From a checkpoint of a small model that answers yes/no questions on an image's attributes.
Training: muon at rate 0.014, batches of 64.
Rows from block 6 of the image encoder, named by matrix and row number. Rows with one number belong to one attention dimension. Each number is 500 + 25 x the weight over its row's rms, rounded and kept within 0 to 999. All counts start at 0. Numbers have three digits each. After the name is the row's rms in percent of the matrix's.
# v: attention value (encoder.blocks.6.attn.v.weight, 192x192), inputs 20-39
# proj: attention output (encoder.blocks.6.attn.proj.weight, 192x192, transposed), outputs 20-39
v.20 098:465501487532479474486530508543485490462526481496521504477443
proj.20 091:536522506470529516502458482483517514518531487510490527521523
v.21 123:496543479521517497503546490505562526499444487534503493481470
proj.21 114:505520503476497505520451494489459482509568485481493498506515
v.22 080:483497478476525528506487497490477526494497478541521501489497
proj.22 094:501534519530489503519526491496492457502476555481494532473506
v.23 091:523495475527509543476473510453519515522500491539510514518502
proj.23 097:491463525495467491524532499548478511488491508475477458469462
v.24 093:510533463511483516503491494545504509521528440510503498461499
proj.24 099:470460533460507499490496484468504479498498546506500450518506
v.25 094:480523507501502489515549498488434474440487510522545493483522
proj.25 100:537511493491484491481466487477550537547492479503458536496495
v.26 116:458473509489461476502482532477456528496543484499482559501548
proj.26 105:538494529501548518529521470479522464487463514528499472489511
v.27 102:523489457527521505494494519502484462510546452543500521507501
proj.27 104:499511543483500494520522473493501546514472514487488484496480
v.28 096:464509516518499506552508489510529521481473567549463521490505
proj.28 097:522483506512490513461505464450463496542551441434547509525485
v.29 097:514519486480466507494534482533477486513514499487482523494513
proj.29 108:458502525501503505475485491497540520487491502535534481507499
v.30 107:440481535486506515516520533470517536453503526502486525445504
proj.30 106:516505520484499491489509458499501467538497481535510498555523
v.31 097:508481521466492503524505533509517481495469511493469526540504
proj.31 096:478485493554521508475523470473485515469530478497506496469465
v.32 119:561552487516481497500524505561537475470470516474508481492453
proj.32 122:446475480468476500531477471494440506527525470514519523518547
v.33 083:515489503470509493465472527494448494519469480489521547521505
proj.33 092:481512511501528541528527452460536524494511510532461459489516
v.34 093:499467494471529462485507495502477520543500499502496476499452
proj.34 100:502516516517469526492521494473510488451485505484509508536551
v.35 096:497466476500483515459518499474485462526517466499474490495483
proj.35 091:466519511492484460514449524514502538477499522498521531489514
v.36 091:470508484458507515485500523527472525483527495475521452470509
proj.36 091:508487525531506494522498503492534474500488500487455533539501
v.37 084:478530497504507517536529433462501496498479540535478556455486
proj.37 081:530492467494515459486467515476499506534531478480539457509517
v.38 105:440498511502503526528492514541441505497482479516502508542518
proj.38 107:529491489485485478469485488461533488516527538528498491484508
v.39 094:496476522488526521469496521514503476516492485500547499516497
proj.39 106:517519486501451491513489499518490526483514499499470490508506
v.40 079:457519533506483486480507481475498464501494474485484511473509
proj.40 079:527497464493548484522531485486495533507531525504526494552493
v.41 092:483519482517495503536515469527469499477485517477475496526483
proj.41 097:487503518473531475476479519463521464534515481503518524465529
v.42 098:472486507521474542539524535519517486472496451515468522516482
proj.42 097:500504465497528444485479477484483491514542511470520510478491
v.43 109:505533504524518495512480536470450498486518505525530503523507
proj.43 119:479477511514475487493554480537512518531497494483505499487497
v.44 091:498534490491441515521498479534469506490492489497459493521480
proj.44 098:504503494507540477494489541512515504519500508475539520476508
v.45 098:488472475563483520513475496477509485518490487504502541503490
proj.45 107:496519507433508481503506518534477487523518512495507472478514
v.46 104:505515508470499439487530506486472484504468501465507466528486
proj.46 101:486481494537513530509488517504548533476529499534496529474547
v.47 096:509513512526496438484455548453534512463494471509494486474492
proj.47 102:496486476487490528506542476533511490507494546493487512506511
v.48 100:509498514466450469491484522540509485498463504466505491496501
proj.48 101:497504489530559522528517460490491512457510461514483533513493
v.49 109:495461507500539540431494478484523462513544489540534490547474
proj.49 108:490502482499468469524515500518450569489476511480496510475514
v.50 099:487463511512498504478509533475496502548490494503498512477482
proj.50 102:511520493530491465505487476508506473449488492503468524545484
v.51 111:492489518448482471503500537492479499478508498482521532481533
proj.51 106:529527472546563515511520484527498486497468474517466477470455
v.52 097:485492488458486518476511519472482499505510493499536505513470
proj.52 100:533495493537502500484478469511528505494514519529501488488524
v.53 100:501496499505550547469494474470489476548475531510492519539506
proj.53 102:492474519472434472524509512483482540475518488502482497494512
v.54 104:475519519525504466511501492498493511508487521471470484491500
proj.54 100:496515496471528522500489512489515474492504500508522497506522
v.55 088:454465547514472520496454527482461480495481535524517489512478
proj.55 094:514524500499515513477552475528547519467551474499492524508542
v.56 108:521553495477492505494504523523527470565501480484510466506474
proj.56 106:474454481493536535515501482497465534451509488543487517499496
v.57 120:516459460497500498504516522487509510473538488489487513513511
proj.57 115:476520522464495535504496479510494452563478500496486514468481
v.58 091:487509543500488514474475489507529492476486487555475526433470
proj.58 091:529506504476508530513540506505477513539505508444538483540504
v.59 093:505537510482493517497486472518479526534458499538465513513497
proj.59 094:496483516456515521492535533454491522475510524463505500444500
v.60 108:481514456541504503503504506510516481480476496466513511496441
proj.60 105:505490525454486476532500478505510493529532507523531506506519
v.61 093:499511494530533521477475494508486552516478487519443529440466
proj.61 094:500473498487483488488505511507476446489475519470543485528492
v.62 111:480513456521497495507487524498522517471488540449497500510485
proj.62 098:526484542503508509498535468515473480506515469521507468489520
v.63 117:464498521499449515518486528480541483475438500498514532484505
proj.63 114:528507485495512528491507504570455497498552484511480468520529
v.64 087:487505493471506413513501540483504505481470545508505497526502
proj.64 090:504521512508514566489504465510516521511514483475501462472521
v.65 090:515480496447497505525516479478506480550488541492494520502502
proj.65 090:472515539515496476449471491517522496470548486493531459474507
v.66 091:508505492490513523513486522498460494508504496478507463525485
proj.66 097:492478459525477507470496524491564476509495443524493510485530
v.67 101:533476464483473509525453500492542539462527492525483510513518
proj.67 100:447517523516517480485559497526458480513468485455504488506478
v.68 115:506537483517466474493493534464481488515549455524503529515499
proj.68 116:504441497478490524528512468546497513502488566518506472474481
v.69 095:489494520528519473518508505534504506496492509487494505453457
proj.69 098:502531479480460505508475522502488497488485477491542500542582
v.70 087:494510546491472511507485503542551491503486495491503479466506
proj.70 095:496512449505564477493511498478451487462534488476489520517534
v.71 118:529531479507483502536473479501547513501516494511449503515521
proj.71 122:467454494479514477498517515490460486481500493465511468478486
v.72 102:509553469475478462522497483455536527492496503486506495509485
proj.72 099:486459476519546481491510514512470469511530516519503488484513
v.73 100:461490502482537525496511475496540528519449479548501530468480
proj.73 101:512505476510478492497494507499440491509542500468492492533531
v.74 106:485513509555481524519492514517490450478490496488476523467512
proj.74 095:518471500456526497487510474514523543506495502508506509511500
v.75 092:516499467524517520477484508446546524540513479529516448563509
proj.75 096:500460512469513509516506461517480484450499511515469537447463
v.76 095:503485538520508483490520483499478546496505540512504509538501
proj.76 095:515506489500471539501480502475528504486450491458486478446500
v.77 104:529492489479516517517507487523445509494517517495512491505485
proj.77 115:500468493526516486507504489459552539511468452500494507496515
v.78 106:525504508484464484534475488472507508468520520509481534474504
proj.78 099:427489508527522497489516519514505489539482480486503484506510
v.79 110:479498542563562511482542480557510489514476529480475526480509
proj.79 110:542523443466444476523447491457502514502505456498521483540512
v.80 098:512508519513494516518482488503472507492496457468540480455498
proj.80 095:487497445506492509498493505470497489496472487511471502545549
v.81 104:505496489560482509489509526486470481495502518504511472513409
proj.81 103:500481523478506491485496512547497514521539498483499523475548
v.82 115:471501482492490520475489490472505488516505538496504493495474
proj.82 107:541522524506471493524517480528502505481489460504428505507516
v.83 099:475524481493495474552441498498494525512536527525492532502478
proj.83 100:502503529526497525446528531475516472481488495459504464500549
v.84 106:523534529470514530515533483518466483488531520510515487487519
proj.84 105:478496496553521494477491501498542525500483497492495485477485
v.85 099:490505495523501476525557505483476454518461464471526501476459
proj.85 095:523493497485473497490469515488510543483507530553489497543524
v.86 115:491472471439495501534474493499516510520513466525503512519573
proj.86 107:518506492529509492493505487469514482459485508492459476463410
v.87 103:481497476460464530506488512493522525507541486497489452485525
proj.87 087:522514497534528501523464474506467455477459483460472538541496
v.88 099:499509477458492514512482477515510493514524535491511476499505
proj.88 101:493524538503499517472515493477510455536496474454469512500494
v.89 122:520491515507509531501509480510499456480493487489517507482537
proj.89 109:510505516485499473470497491477481529504495519495476484499454
v.90 095:508484506473515535476508508443496479516522513497507495543526
proj.90 103:469529550528514493494507480564473497486507514509490475451449
v.91 092:470489507499517509474559479507500527554473507471502490507526
proj.91 088:508485492514519456485478493500509501455521506534478509479486
v.92 092:537530456518496476473502501533498512479523529511498502480453
proj.92 086:487471564447494533537494490469482495527465483468499510474543
v.93 106:509489518502491481505504467482494460492495480457516511524462
proj.93 114:478543500502511477531488532528473529489515501508473488452524
v.94 094:500470541516477496465491498452505514462515504496499512482521
proj.94 100:520523464513510506508501503561498515515502507508510496491473
v.95 111:524512500521454464486518503499514478463497516497472496513492
proj.95 094:510517515483532516525472479503517515480502503495534507476497
v.96 110:521492507471529490489494506505469507522468506502517517562484
proj.96 100:473503504526478522506504546477572525515495515493473453457504
v.97 106:526489519526475454507482497520533505491508546514519489495513
proj.97 103:500500469497485530493528484489491486486501442468448496522527
v.98 096:505495530513531512473526521500457475493537511459521494504470
proj.98 094:501535491482473510501465470494519525486506511531484484509489
v.99 119:528513491508509495485493516577489481497476487496509510509502
proj.99 120:487465492464436498503527479440512532507502502486496500500500
v.100 101:516515502483504506502502527497509457509498551493513487483469
proj.100 106:490466502510506488508502438495515507472516514507520487484535
v.101 128:520500444470501463480490482467492534503503541474484546483537
proj.101 107:501467528552534535561492534546494499485509493552524467511472
v.102 112:482483490519529510499485466519451494517534465501541481458522
proj.102 108:491522503471462493483495530480518507487477523484489519537500
v.103 081:450517481542518504505506489529460520520496511511510497484482
proj.103 089:554481517478499499480492509478521498515497495461499497525487
v.104 109:480447457429476485493486514465512485479478492487535498482503
proj.104 101:482533536530567508465499478519495513499533531482463510531520
v.105 106:476502474495510525507489502532508507493446506543526502494483
proj.105 095:499484510486514486525480513471493486489555490470465516519524
v.106 113:501484495468497490520511498499509554509497519465482511480516
proj.106 111:488507521506504517468505528526538445504491512567551483528476
v.107 098:497482536500515504530513535501525504494451461552455466502522
proj.107 089:522520489471517511419498465491491519502511506479525531546448
v.108 112:474504486465475488506478530473498513512549506512476502498495
proj.108 116:535491501545538523481530495513532454466458519495516486488517
v.109 097:536475544528513553529493496509449507523452483527517495488447
proj.109 099:511511435487491484473515498510523497477529520483479464507528
v.110 115:508508522484500496526536512514512514464514535524498483493459
proj.110 106:505511444517533490479489470501489439498508464510487483493564
v.111 096:464494514531539488492525485525477483467512537512464529491495
proj.111 093:517518467496490491528477501515529498512481470498510465486510
v.112 095:507540485502507512472502456518512499489489469496497478512542
proj.112 098:491484524483510476550480548498453526533513523478520507495485
v.113 115:459474477465516481537466528519539515480452511547461538538497
proj.113 098:540500506510514515454536499492480456507537502488528464472521
v.114 101:524506531474480492520480522557519490471481476530531502495506
proj.114 097:466510454525542507468508481472479498501499484498477518516504
v.115 092:520499472535556562463532482458474493456546460486499469536500
proj.115 096:499474543457457473519481539541525537518452531495492523467496
v.116 092:512529522523497497498533506497514484493475518516446522523472
proj.116 097:513472500481498513510460496500491519527528461479552452517515
v.117 097:513534516470497476494525520502496493489492520439499504518509
proj.117 098:480458497525490487514495497485503506496492481524498492452499
v.118 096:498550511516492492526518505482531491509504474487510521513536
proj.118 090:514457503460502477466505517481491516514506518520478480472522
v.119 104:479487477491505480493473525552552491497469488522472504515466
proj.119 099:517527532518492522501514470493469481491513501456533505481532
v.120 094:486520520484484513501502492502454534511466501509505503428504
proj.120 098:504456469483494483495509481501527489524520512489490482552511
v.121 111:490499528512475487536509456529464499472494538454505457504495
proj.121 111:512521468493508463489488542456535470572549450543501554495498
v.122 096:479522509449478553503532493538470502476503504475561487487511
proj.122 099:493512493537530471511481535497520517509476475486468488520498
v.123 099:492499484526511515484538500441455481493477512467510503504458
proj.123 093:501497527454496486525505543535502531542508520519482527484526
v.124 114:518524488525463542497513520538492518513490435461514474475514
proj.124 109:476515488485536448497462484496488481489527552534458526542519
v.125 101:478478542495527498524458459543501516478465519511519515500520
proj.125 092:505499434512490464487515544483478489538513469507482533530517
v.126 091:532503538499487505540492535444463482500495466484466520466457
proj.126 097:491471454527491498467521500519531494503482525508505535540537
v.127 101:479520512506497523481490531532496451499478509502477460507464
proj.127 100:509494490507496521496510470463520516510516489552480506519514
v.128 096:524528528450527495496503502490523527513477516499475527503517
proj.128 096:481495478544489510515525476513503511474524503487520480495509
v.129 087:462503506512474491478501518483525525466535509489544541495494
proj.129 086:522474505504548537500492518507491485512495508468476455534529
v.130 114:508513511457487506521527486525464498511538496483490494503516
proj.130 105:499508504538513482465493470474525508479478500534500513472492
v.131 092:483502537445504511489462518510478491518479527486477499530504
proj.131 094:493520498546502502512525477530518466479528498478499508495495
v.132 102:471523472543461521478516525496485503527470474484509533490498
proj.132 104:530479529450527482496479455514486480464523510510478454516526