config = dict(
    encoder_arch='vit',
    model="model that answers yes/no questions on an image's attributes",
    dataset='photos with spoken descriptions (Open Images, Localized Narratives)',
    train_examples=101725,
    image_size=64,
    crop_scale_min=0.7,
    horizontal_flip=True,
    translate=0.06,
    questions_per_image=8,
    encoder_norm='layernorm',
    encoder_norm_position='pre',
    encoder_activation='gelu',
    encoder_head_dim=16,
    encoder_fused_qkv=False,
    encoder_bias='all',
    encoder_qk_norm=True,
    encoder_parallel_block=False,
    encoder_moe='expert_choice',
    encoder_num_experts=64,
    encoder_moe_every=1,
    encoder_expert_mlp_ratio=0.25,
    encoder_experts_per_token=2,
    encoder_shared_expert=False,
    encoder_patch_size=[4, 4],
    encoder_conv_stem=False,
    encoder_layers=12,
    encoder_width=192,
    encoder_positions='conv',
    fusion='prefix',
    fusion_encoder_width=128,
    fusion_encoder_layers=6,
    fusion_encoder_norm='layernorm',
    fusion_encoder_norm_position='pre',
    fusion_encoder_activation='relu',
    fusion_encoder_mlp_ratio=4,
    fusion_encoder_head_dim=32,
    fusion_encoder_fused_qkv=True,
    fusion_encoder_bias='all',
    fusion_encoder_qk_norm=False,
    fusion_encoder_layer_scale_init=1.0,
    fusion_encoder_parallel_block=False,
    fusion_encoder_inner_norm=False,
    fusion_encoder_drop_path=0.1,
    fusion_encoder_positions='learned',
    fusion_encoder_connector='mlp',
    residual_init='none',
    optimizer='muon',
    muon_scale='original',
    lr=0.014,
    momentum=0.95,
    nesterov=True,
    orthogonalizer='newton_schulz_5',
    adamw_lr_other_params=0.0014,
    steps=9500,
    batch_size=64,
    epochs=6.0,
    lr_schedule='poly',
    final_lr_fraction=0.1,
    warmup_steps=280,
    weight_decay=0.04,
    adamw_weight_decay_other_params=0.05,
)
Rows from block 6 of the image encoder, named by matrix and row number. Rows with one number belong to one attention dimension. Each number is 128 + 24 x the weight over its row's rms, rounded and kept within 0 to 255. All counts start at 0. Numbers have three digits each. After the name is the row's rms in percent of the matrix's.
# q: attention query (encoder.blocks.6.attn.q.weight, 192x192), inputs 160-179
# k: attention key (encoder.blocks.6.attn.k.weight, 192x192), inputs 160-179
q.72 098:171145148108140111129134134102123062134152125134161148104139
k.72 089:142129130133067096103149097136102151138113137143149105115121
q.73 101:130127134137147068128089109104094182131128135123098133100156
k.73 096:115121130126080143131145089103069132104136154150109086103109
q.74 094:160133090127159162125113076151120129156124098128129122100106
k.74 091:101113109120157182116130107125140127139115136115102117148140
q.75 114:103106135117126109145088142148130154125079151151147137150169
k.75 100:131089129106156182136133133135111110110122117121100073096154
q.76 093:126115124132169125124157116122161110124113130102150110126148
k.76 099:091120156152106079174146128139139169126172109122159095156128
q.77 091:122132147118107126164124111089125101179158124131123122161151
k.77 100:102143136149134145137120154103131139098145142128128161139139
q.78 107:097137121123103132116116123098161128088113152134076149121101
k.78 100:104128137117130093144161147138140086165137082156144122139086
q.79 092:119110096102064130181125118148118155101149115129103136130097
k.79 095:135122165121174141090099158128130132148123150085145178161149
q.80 105:134154136157158143092125151144140100141133111131165142125134
k.80 099:125124094118116124131164110121130130129126119161168112156168
q.81 118:147103110159133117166116108132116128131125112093102144130122
k.81 101:117128167164120110110140135106139158121114090114102151120112
q.82 100:112158127107137121165116096152150127159131138074104119180095
k.82 102:165153159152185137171151137152142092123114136135130135121121
q.83 100:128109155140067122133161155166130102123079101145130092140134
k.83 100:132089133149098124126132136137153119139117115133155112093160
q.84 109:123112171101099147131112151154112130139116078132161123090091
k.84 111:140120138150103158118109123102122142097156087099116137152112
q.85 114:150154177140127146125142158147140145152148156125091155133146
k.85 107:146126152071123139142152095171131094135133135086160140093096
q.86 111:178096170107118109126173141096096112102141157120172138110106
k.86 112:173116142116156111128062158157138161145178155112131122187158
q.87 108:057128112126163113115114122142112152119129153136133123151185
k.87 105:119133119116103118152126133148143132124158145144131121139112
q.88 112:151096140128119118135111098105125132067118149150143106095150
k.88 106:082162089138092124085071143135070149136128143080078141120075
q.89 093:151122068126105154167109156098134143130127143125160103110144
k.89 098:119090116125138134143111125096110158152096142116107111085161
q.90 108:133107124127152183119121171095147130148183138138101146126094
k.90 099:140147164099110182138115136138159085103098134132100114111105
q.91 123:142151106124125114134108116106104138107056136160106113164123
k.91 124:070151085140170136133146083106143163142124122151161125143109
q.92 103:097108112112121182115088146150127130145154095083114128111146
k.92 100:160135120117145096112148153125126123111110109131091122145196
q.93 096:113137109114163099088120130139126092153161120093156112117114
k.93 090:164162147140126142133147132106104086107084122145139144121140
q.94 104:138167108146125054111163096115138143149097116121120151118165
k.94 101:127122098129161090126134127144118091138151126156176161147106
q.95 117:079144120119132117121156077128147151092160131216103145151114
k.95 112:085084121131093117120132134106121157130142152143110096105106
q.96 097:172116127123177110121103126113098141129132073106171144117153
k.96 105:106145102116125115109134121106169137132142158119118127103152
q.97 101:145128092119124180111118128150132140136117151146160108170135
k.97 098:131144182128100137126114153150153119142107179102113116102101
q.98 109:082137072105170123099109072117124084132126175140130112097104
k.98 104:132059154137113168131134118037084130157160133141135121097137
q.99 111:128132129120171114162123116138137151147137087127129156151075
k.99 109:137151119150126199108130121115123120109119119148107143110172
q.100 097:119150145180102138093164116116145133123139143125105102151094
k.100 097:115132115135101144129137135114174107136095127096132108120104
q.101 096:120179117105111149094153123116151145131156176111118112069137
k.101 099:157135193123134147121143122164123136127092116150143097136127
q.102 089:116121104160140093102089156103135142111152075125105137123135
k.102 095:102110114139133131178117130130111119124149133146099129130135
q.103 112:115119113139106130171110146160097099127133131147138130105157
k.103 122:185125122103157077145142124158106110120131125095135191136121
q.104 119:138135157131138136129140152155137113157137170163134110124146
k.104 122:093124114119111089145110136108123171157187133152179097142172
q.105 095:108118112131120091168132112112104134111127133104121135103166
k.105 089:116165125141118130143142149175127142142126121201136106156085
q.106 104:162145172129108125128135137149145123136115128109168133138131
k.106 118:108111124107090134123121128105116154107117141164129078134134
q.107 104:124134176153113156116177143116119150139134112149115123139132
k.107 098:129165117110145141128165126178146102121131116099150113139139
q.108 105:117087134136129134169106113093119078071097137142114109166150
k.108 100:123125114150152076135142123095130102127132094112104136127128
q.109 108:119120155131146135115103100141123148128137095143137131168168
k.109 113:100134113134129122104118144174165152105122112098112165124092
q.110 105:167114094150106087122168137122150142140104116101082146117070
k.110 099:172090127135163152114131119132144116125136092097136189141115
q.111 098:132120139069074152142108168146129112133108157111132170117109
k.111 102:143135097132138111109093121105099131117089122135100157155127
q.112 096:120108097122106111124128161114120156114122103148141120132126
k.112 094:152126121111111088177122137163081125130136109121114135112183
q.113 109:110158138152122115138146140175147119152143156142094155129140
k.113 112:106144138123144183097124126162129149110124135151115111123081
q.114 094:105166119119102101124173122122117087178143165128126116147143
k.114 099:130100146181116135108139152124131128128111123114068157122102
q.115 096:104158134130167123127132165154120127130134139141115083117145
k.115 094:134141075116137112111100103139136122161115152106131102101135
q.116 108:134156150094135138159095154161141090102106191078106138131113
k.116 105:128164133120100089142132125115127138112106178129160138116110
q.117 099:146119118152114094081121107114144121103159088135151079133127
k.117 106:128124121200126141140142124127137088194141138121116140169123
q.118 100:171149116149129092138120127119127152109156115123155115133141
k.118 097:159115173077116135154143112175118149136136158135125136111130
q.119 108:094113114124116152119124144113088179139124081177161128120169
k.119 090:160115123158128137174123137165136164098164089139186114092139
q.120 105:113110157125135115157114112095162132117143136101134178146111
k.120 109:137146109083100099165141137117115115113141109126137132177120
q.121 110:129137109091144154107093097087125117123124156106139129136136
k.121 104:127074127138138149102129156091164118118117090138132073137162
q.122 100:159087146133100145108106081127089092114142118129117107131121
k.122 103:141118102140161092132110158151126131112111112126143116148105
q.123 118:132139114116131142115141130159132085169138095119117155150154
k.123 122:115122147098151173078125121132161168163145135132081109127145
q.124 104:149093151116119177147140096152102139108084118106090143093096
k.124 104:124141158152141109113154140124145057129155101100147154121121
q.125 100:127136090165126115117167127121142166101110138161125105110126
k.125 097:109109116119148142148107083071110150079143133146154133101137
q.126 092:095121134141163122138135142089101144154099123133129129119056
k.126 098:135129115106125131100112108106088131107082125128116178139133
q.127 100:157122138143126122136107125136193133113107152127138147117126
k.127 104:091165113137130130109141140085139095119149134137112137129137
q.128 095:134122133107137130179130091097100137126131138157112089178125
k.128 099:144118141130127099112149118124096118112170125161150144104163
q.129 101:108142121136135139111146111139126121124115151157151146138114
k.129 099:155054189140089112119105094087131123148161157097077129147153
q.130 091:151118130084148124119114145112127131167100133097125172123128
k.130 091:161132140103136085144143102139152165128102134151133120106118
q.131 104:122124165182087118153128092120158112119104112131108134127150
k.131 111:145146130181166126143099124142115092131119102119101116114135
q.132 094:098145111094135093129165133137160113175149144111125104127156
k.132 112:144150111171126147113103092124148150145117155129136172109107
q.133 092:094089113110090118115137173177109139138146073157090110086126
k.133 098:097108160141105133130136120178120118111128147185106088085102
q.134 089:151101136157083109115106126115121125096175164142125094124136
k.134 094:132123118106155123155127164086096123116109114101172119116140
q.135 107:144181133106195147139128137125128150120116127085133112148086
k.135 098:126131122135116141126118136178167166153158138088097133168086
q.136 103:115122115155089130154086105141121130151104127151169167146184
k.136 106:100163142134144119137161100056128132161104141110109117076141
q.137 088:109103135117095145069145141120150171154149078133114171120102
k.137 091:109169110093115142105117174167147115139095130225149158131090
q.138 081:132147144120138146188136142144158145142111111097110141089090
k.138 078:152145093115130165100148154172117096109145109136113096119128
q.139 080:121107133136074118101167087136112146127169133148111153179121
k.139 077:130170089145125138118122154079126115155113128167173160169135
q.140 100:127131101116142100097128122113123120113160172124110081145115
k.140 096:081124103099148127146130101157120119112145127111127146167156
q.141 088:198115127153167149134087156112103089093122116119171098120118
k.141 087:136117130145122146118104135129146171113143104100159115147120
q.142 091:105147151127175145122136144127137137084087156118131144122137
k.142 089:119154139067149146097137160122134124119096117080159111168102
q.143 096:164105099153162128108117144140122082138117104111175130074127
k.143 106:132073136117115133161138127114116107107153099116108134152178
q.144 095:138147139094118149173162187134119089119095170127140167161100
k.144 097:074133149070152141105151145131140113122114120098091139096130
q.145 095:071159136098125128163121116114149166143134133130163138161120
k.145 099:129140140118137117133107127120150155120132170132127165095152
q.146 106:132111153119102114104119123135129136130106059135099145118119
k.146 105:147135095103135091162110137150146107120113095132130129148123
q.147 098:152131128164120149097131112198117141153121146094108157150095
k.147 097:126130113117117139110151119183123136127100118123129128169141
q.148 082:119172178109159107158075094150143152127120133131111097106120
k.148 085:111105107165138117095110131094139141136139147174139084104146
q.149 096:133141126157126126110107101140124147101128090100128106133150
k.149 104:138096158152113137111134163107098140136082094082167073112131
q.150 107:120161154127106124127123156135143139122114119113129101167116
k.150 110:135174132119154090116126190140180099156141132120110125133143
q.151 103:099123119137102129123121146166119102102159168122139105126085
k.151 102:121134079124103104137144128088143137127143100186114112133115
q.152 100:123128087120156151097140159091104147111128110149163124128187
k.152 101:169122142130144141123133106128118130150161097115137108086150
q.153 100:133099102145148128134146115101130075152118163162150139091108
k.153 095:129147095133110112121137071132133128106130130149136158205077
q.154 105:154094136151117149154137117107120086141151158094161137139144
k.154 111:093118122127121151188124117157111149129114171120120147095115
q.155 110:142145115080139099102102105091150157137128125104081140140157
k.155 101:109143175098136156117122110142128130082132129114117131134156
q.156 084:127146112135111131134131125125074134174135155111156120121147
k.156 093:119041129156135140130146095052097148117155111124125183093147
q.157 099:163100111143125132147170161113137117117130090178117109120156
k.157 094:158188094172129132157117182143095083173158163126146123155127
q.158 112:076099143119145134097146149098165103094113107153107139088163
k.158 120:143127144132108157088117128145144125155098144108113137132112
q.159 080:143113110148150123136150101153097163134150137136114099101089
k.159 083:145112163141132145156126104126076105112154129162179097164103
q.160 094:158120130117158126134148121102107134142165132108149111137116
k.160 098:117102175162089117094125132144166078122127123100141134108132
q.161 095:096084158144087137157133145119142140142171116105156150096092
k.161 102:099141115099139123141069137104141141113147137120122129135146
q.162 085:111139099123142107125170124131143098109118127134101147143151
k.162 086:120134088145137133129170150139156164149138120155160113104166
q.163 090:104107123128163144135119098109089179135101118075152114110154
k.163 090:141127147103096125155163115120121162142140142174136125138114
q.164 096:131144136142133101160151125153153148147154142122149144118117
k.164 098:174156112113114093126160158172108065094127138163175169107136
q.165 096:173115148126115086094105170104128147119130068132130109125139
k.165 102:118091117150115143111145130154125177172141133089131117153142
q.166 105:083148119135131164135167099141159089133116147156097143151146
k.166 099:118144123137133136102129119123122111153121106094084147137085
q.167 108:110108114134126162135145105128113124130128122112141165115118
k.167 105:107130151133118152118174153122148126129103171121120152124064
q.168 096:131183144102106143151125143129118184151098189164135109148099
k.168 093:128145159107205115133085111094122120121144112135151155096134
q.169 100:125143071090115128069093144105145107100076142142122119164145
k.169 102:142132123124133134147140096135069164114115111170113100129145
q.170 081:115166157125104126098135109130127119108156148123120125126100
k.170 094:153120103124139104079089109134096109102152114095105138090124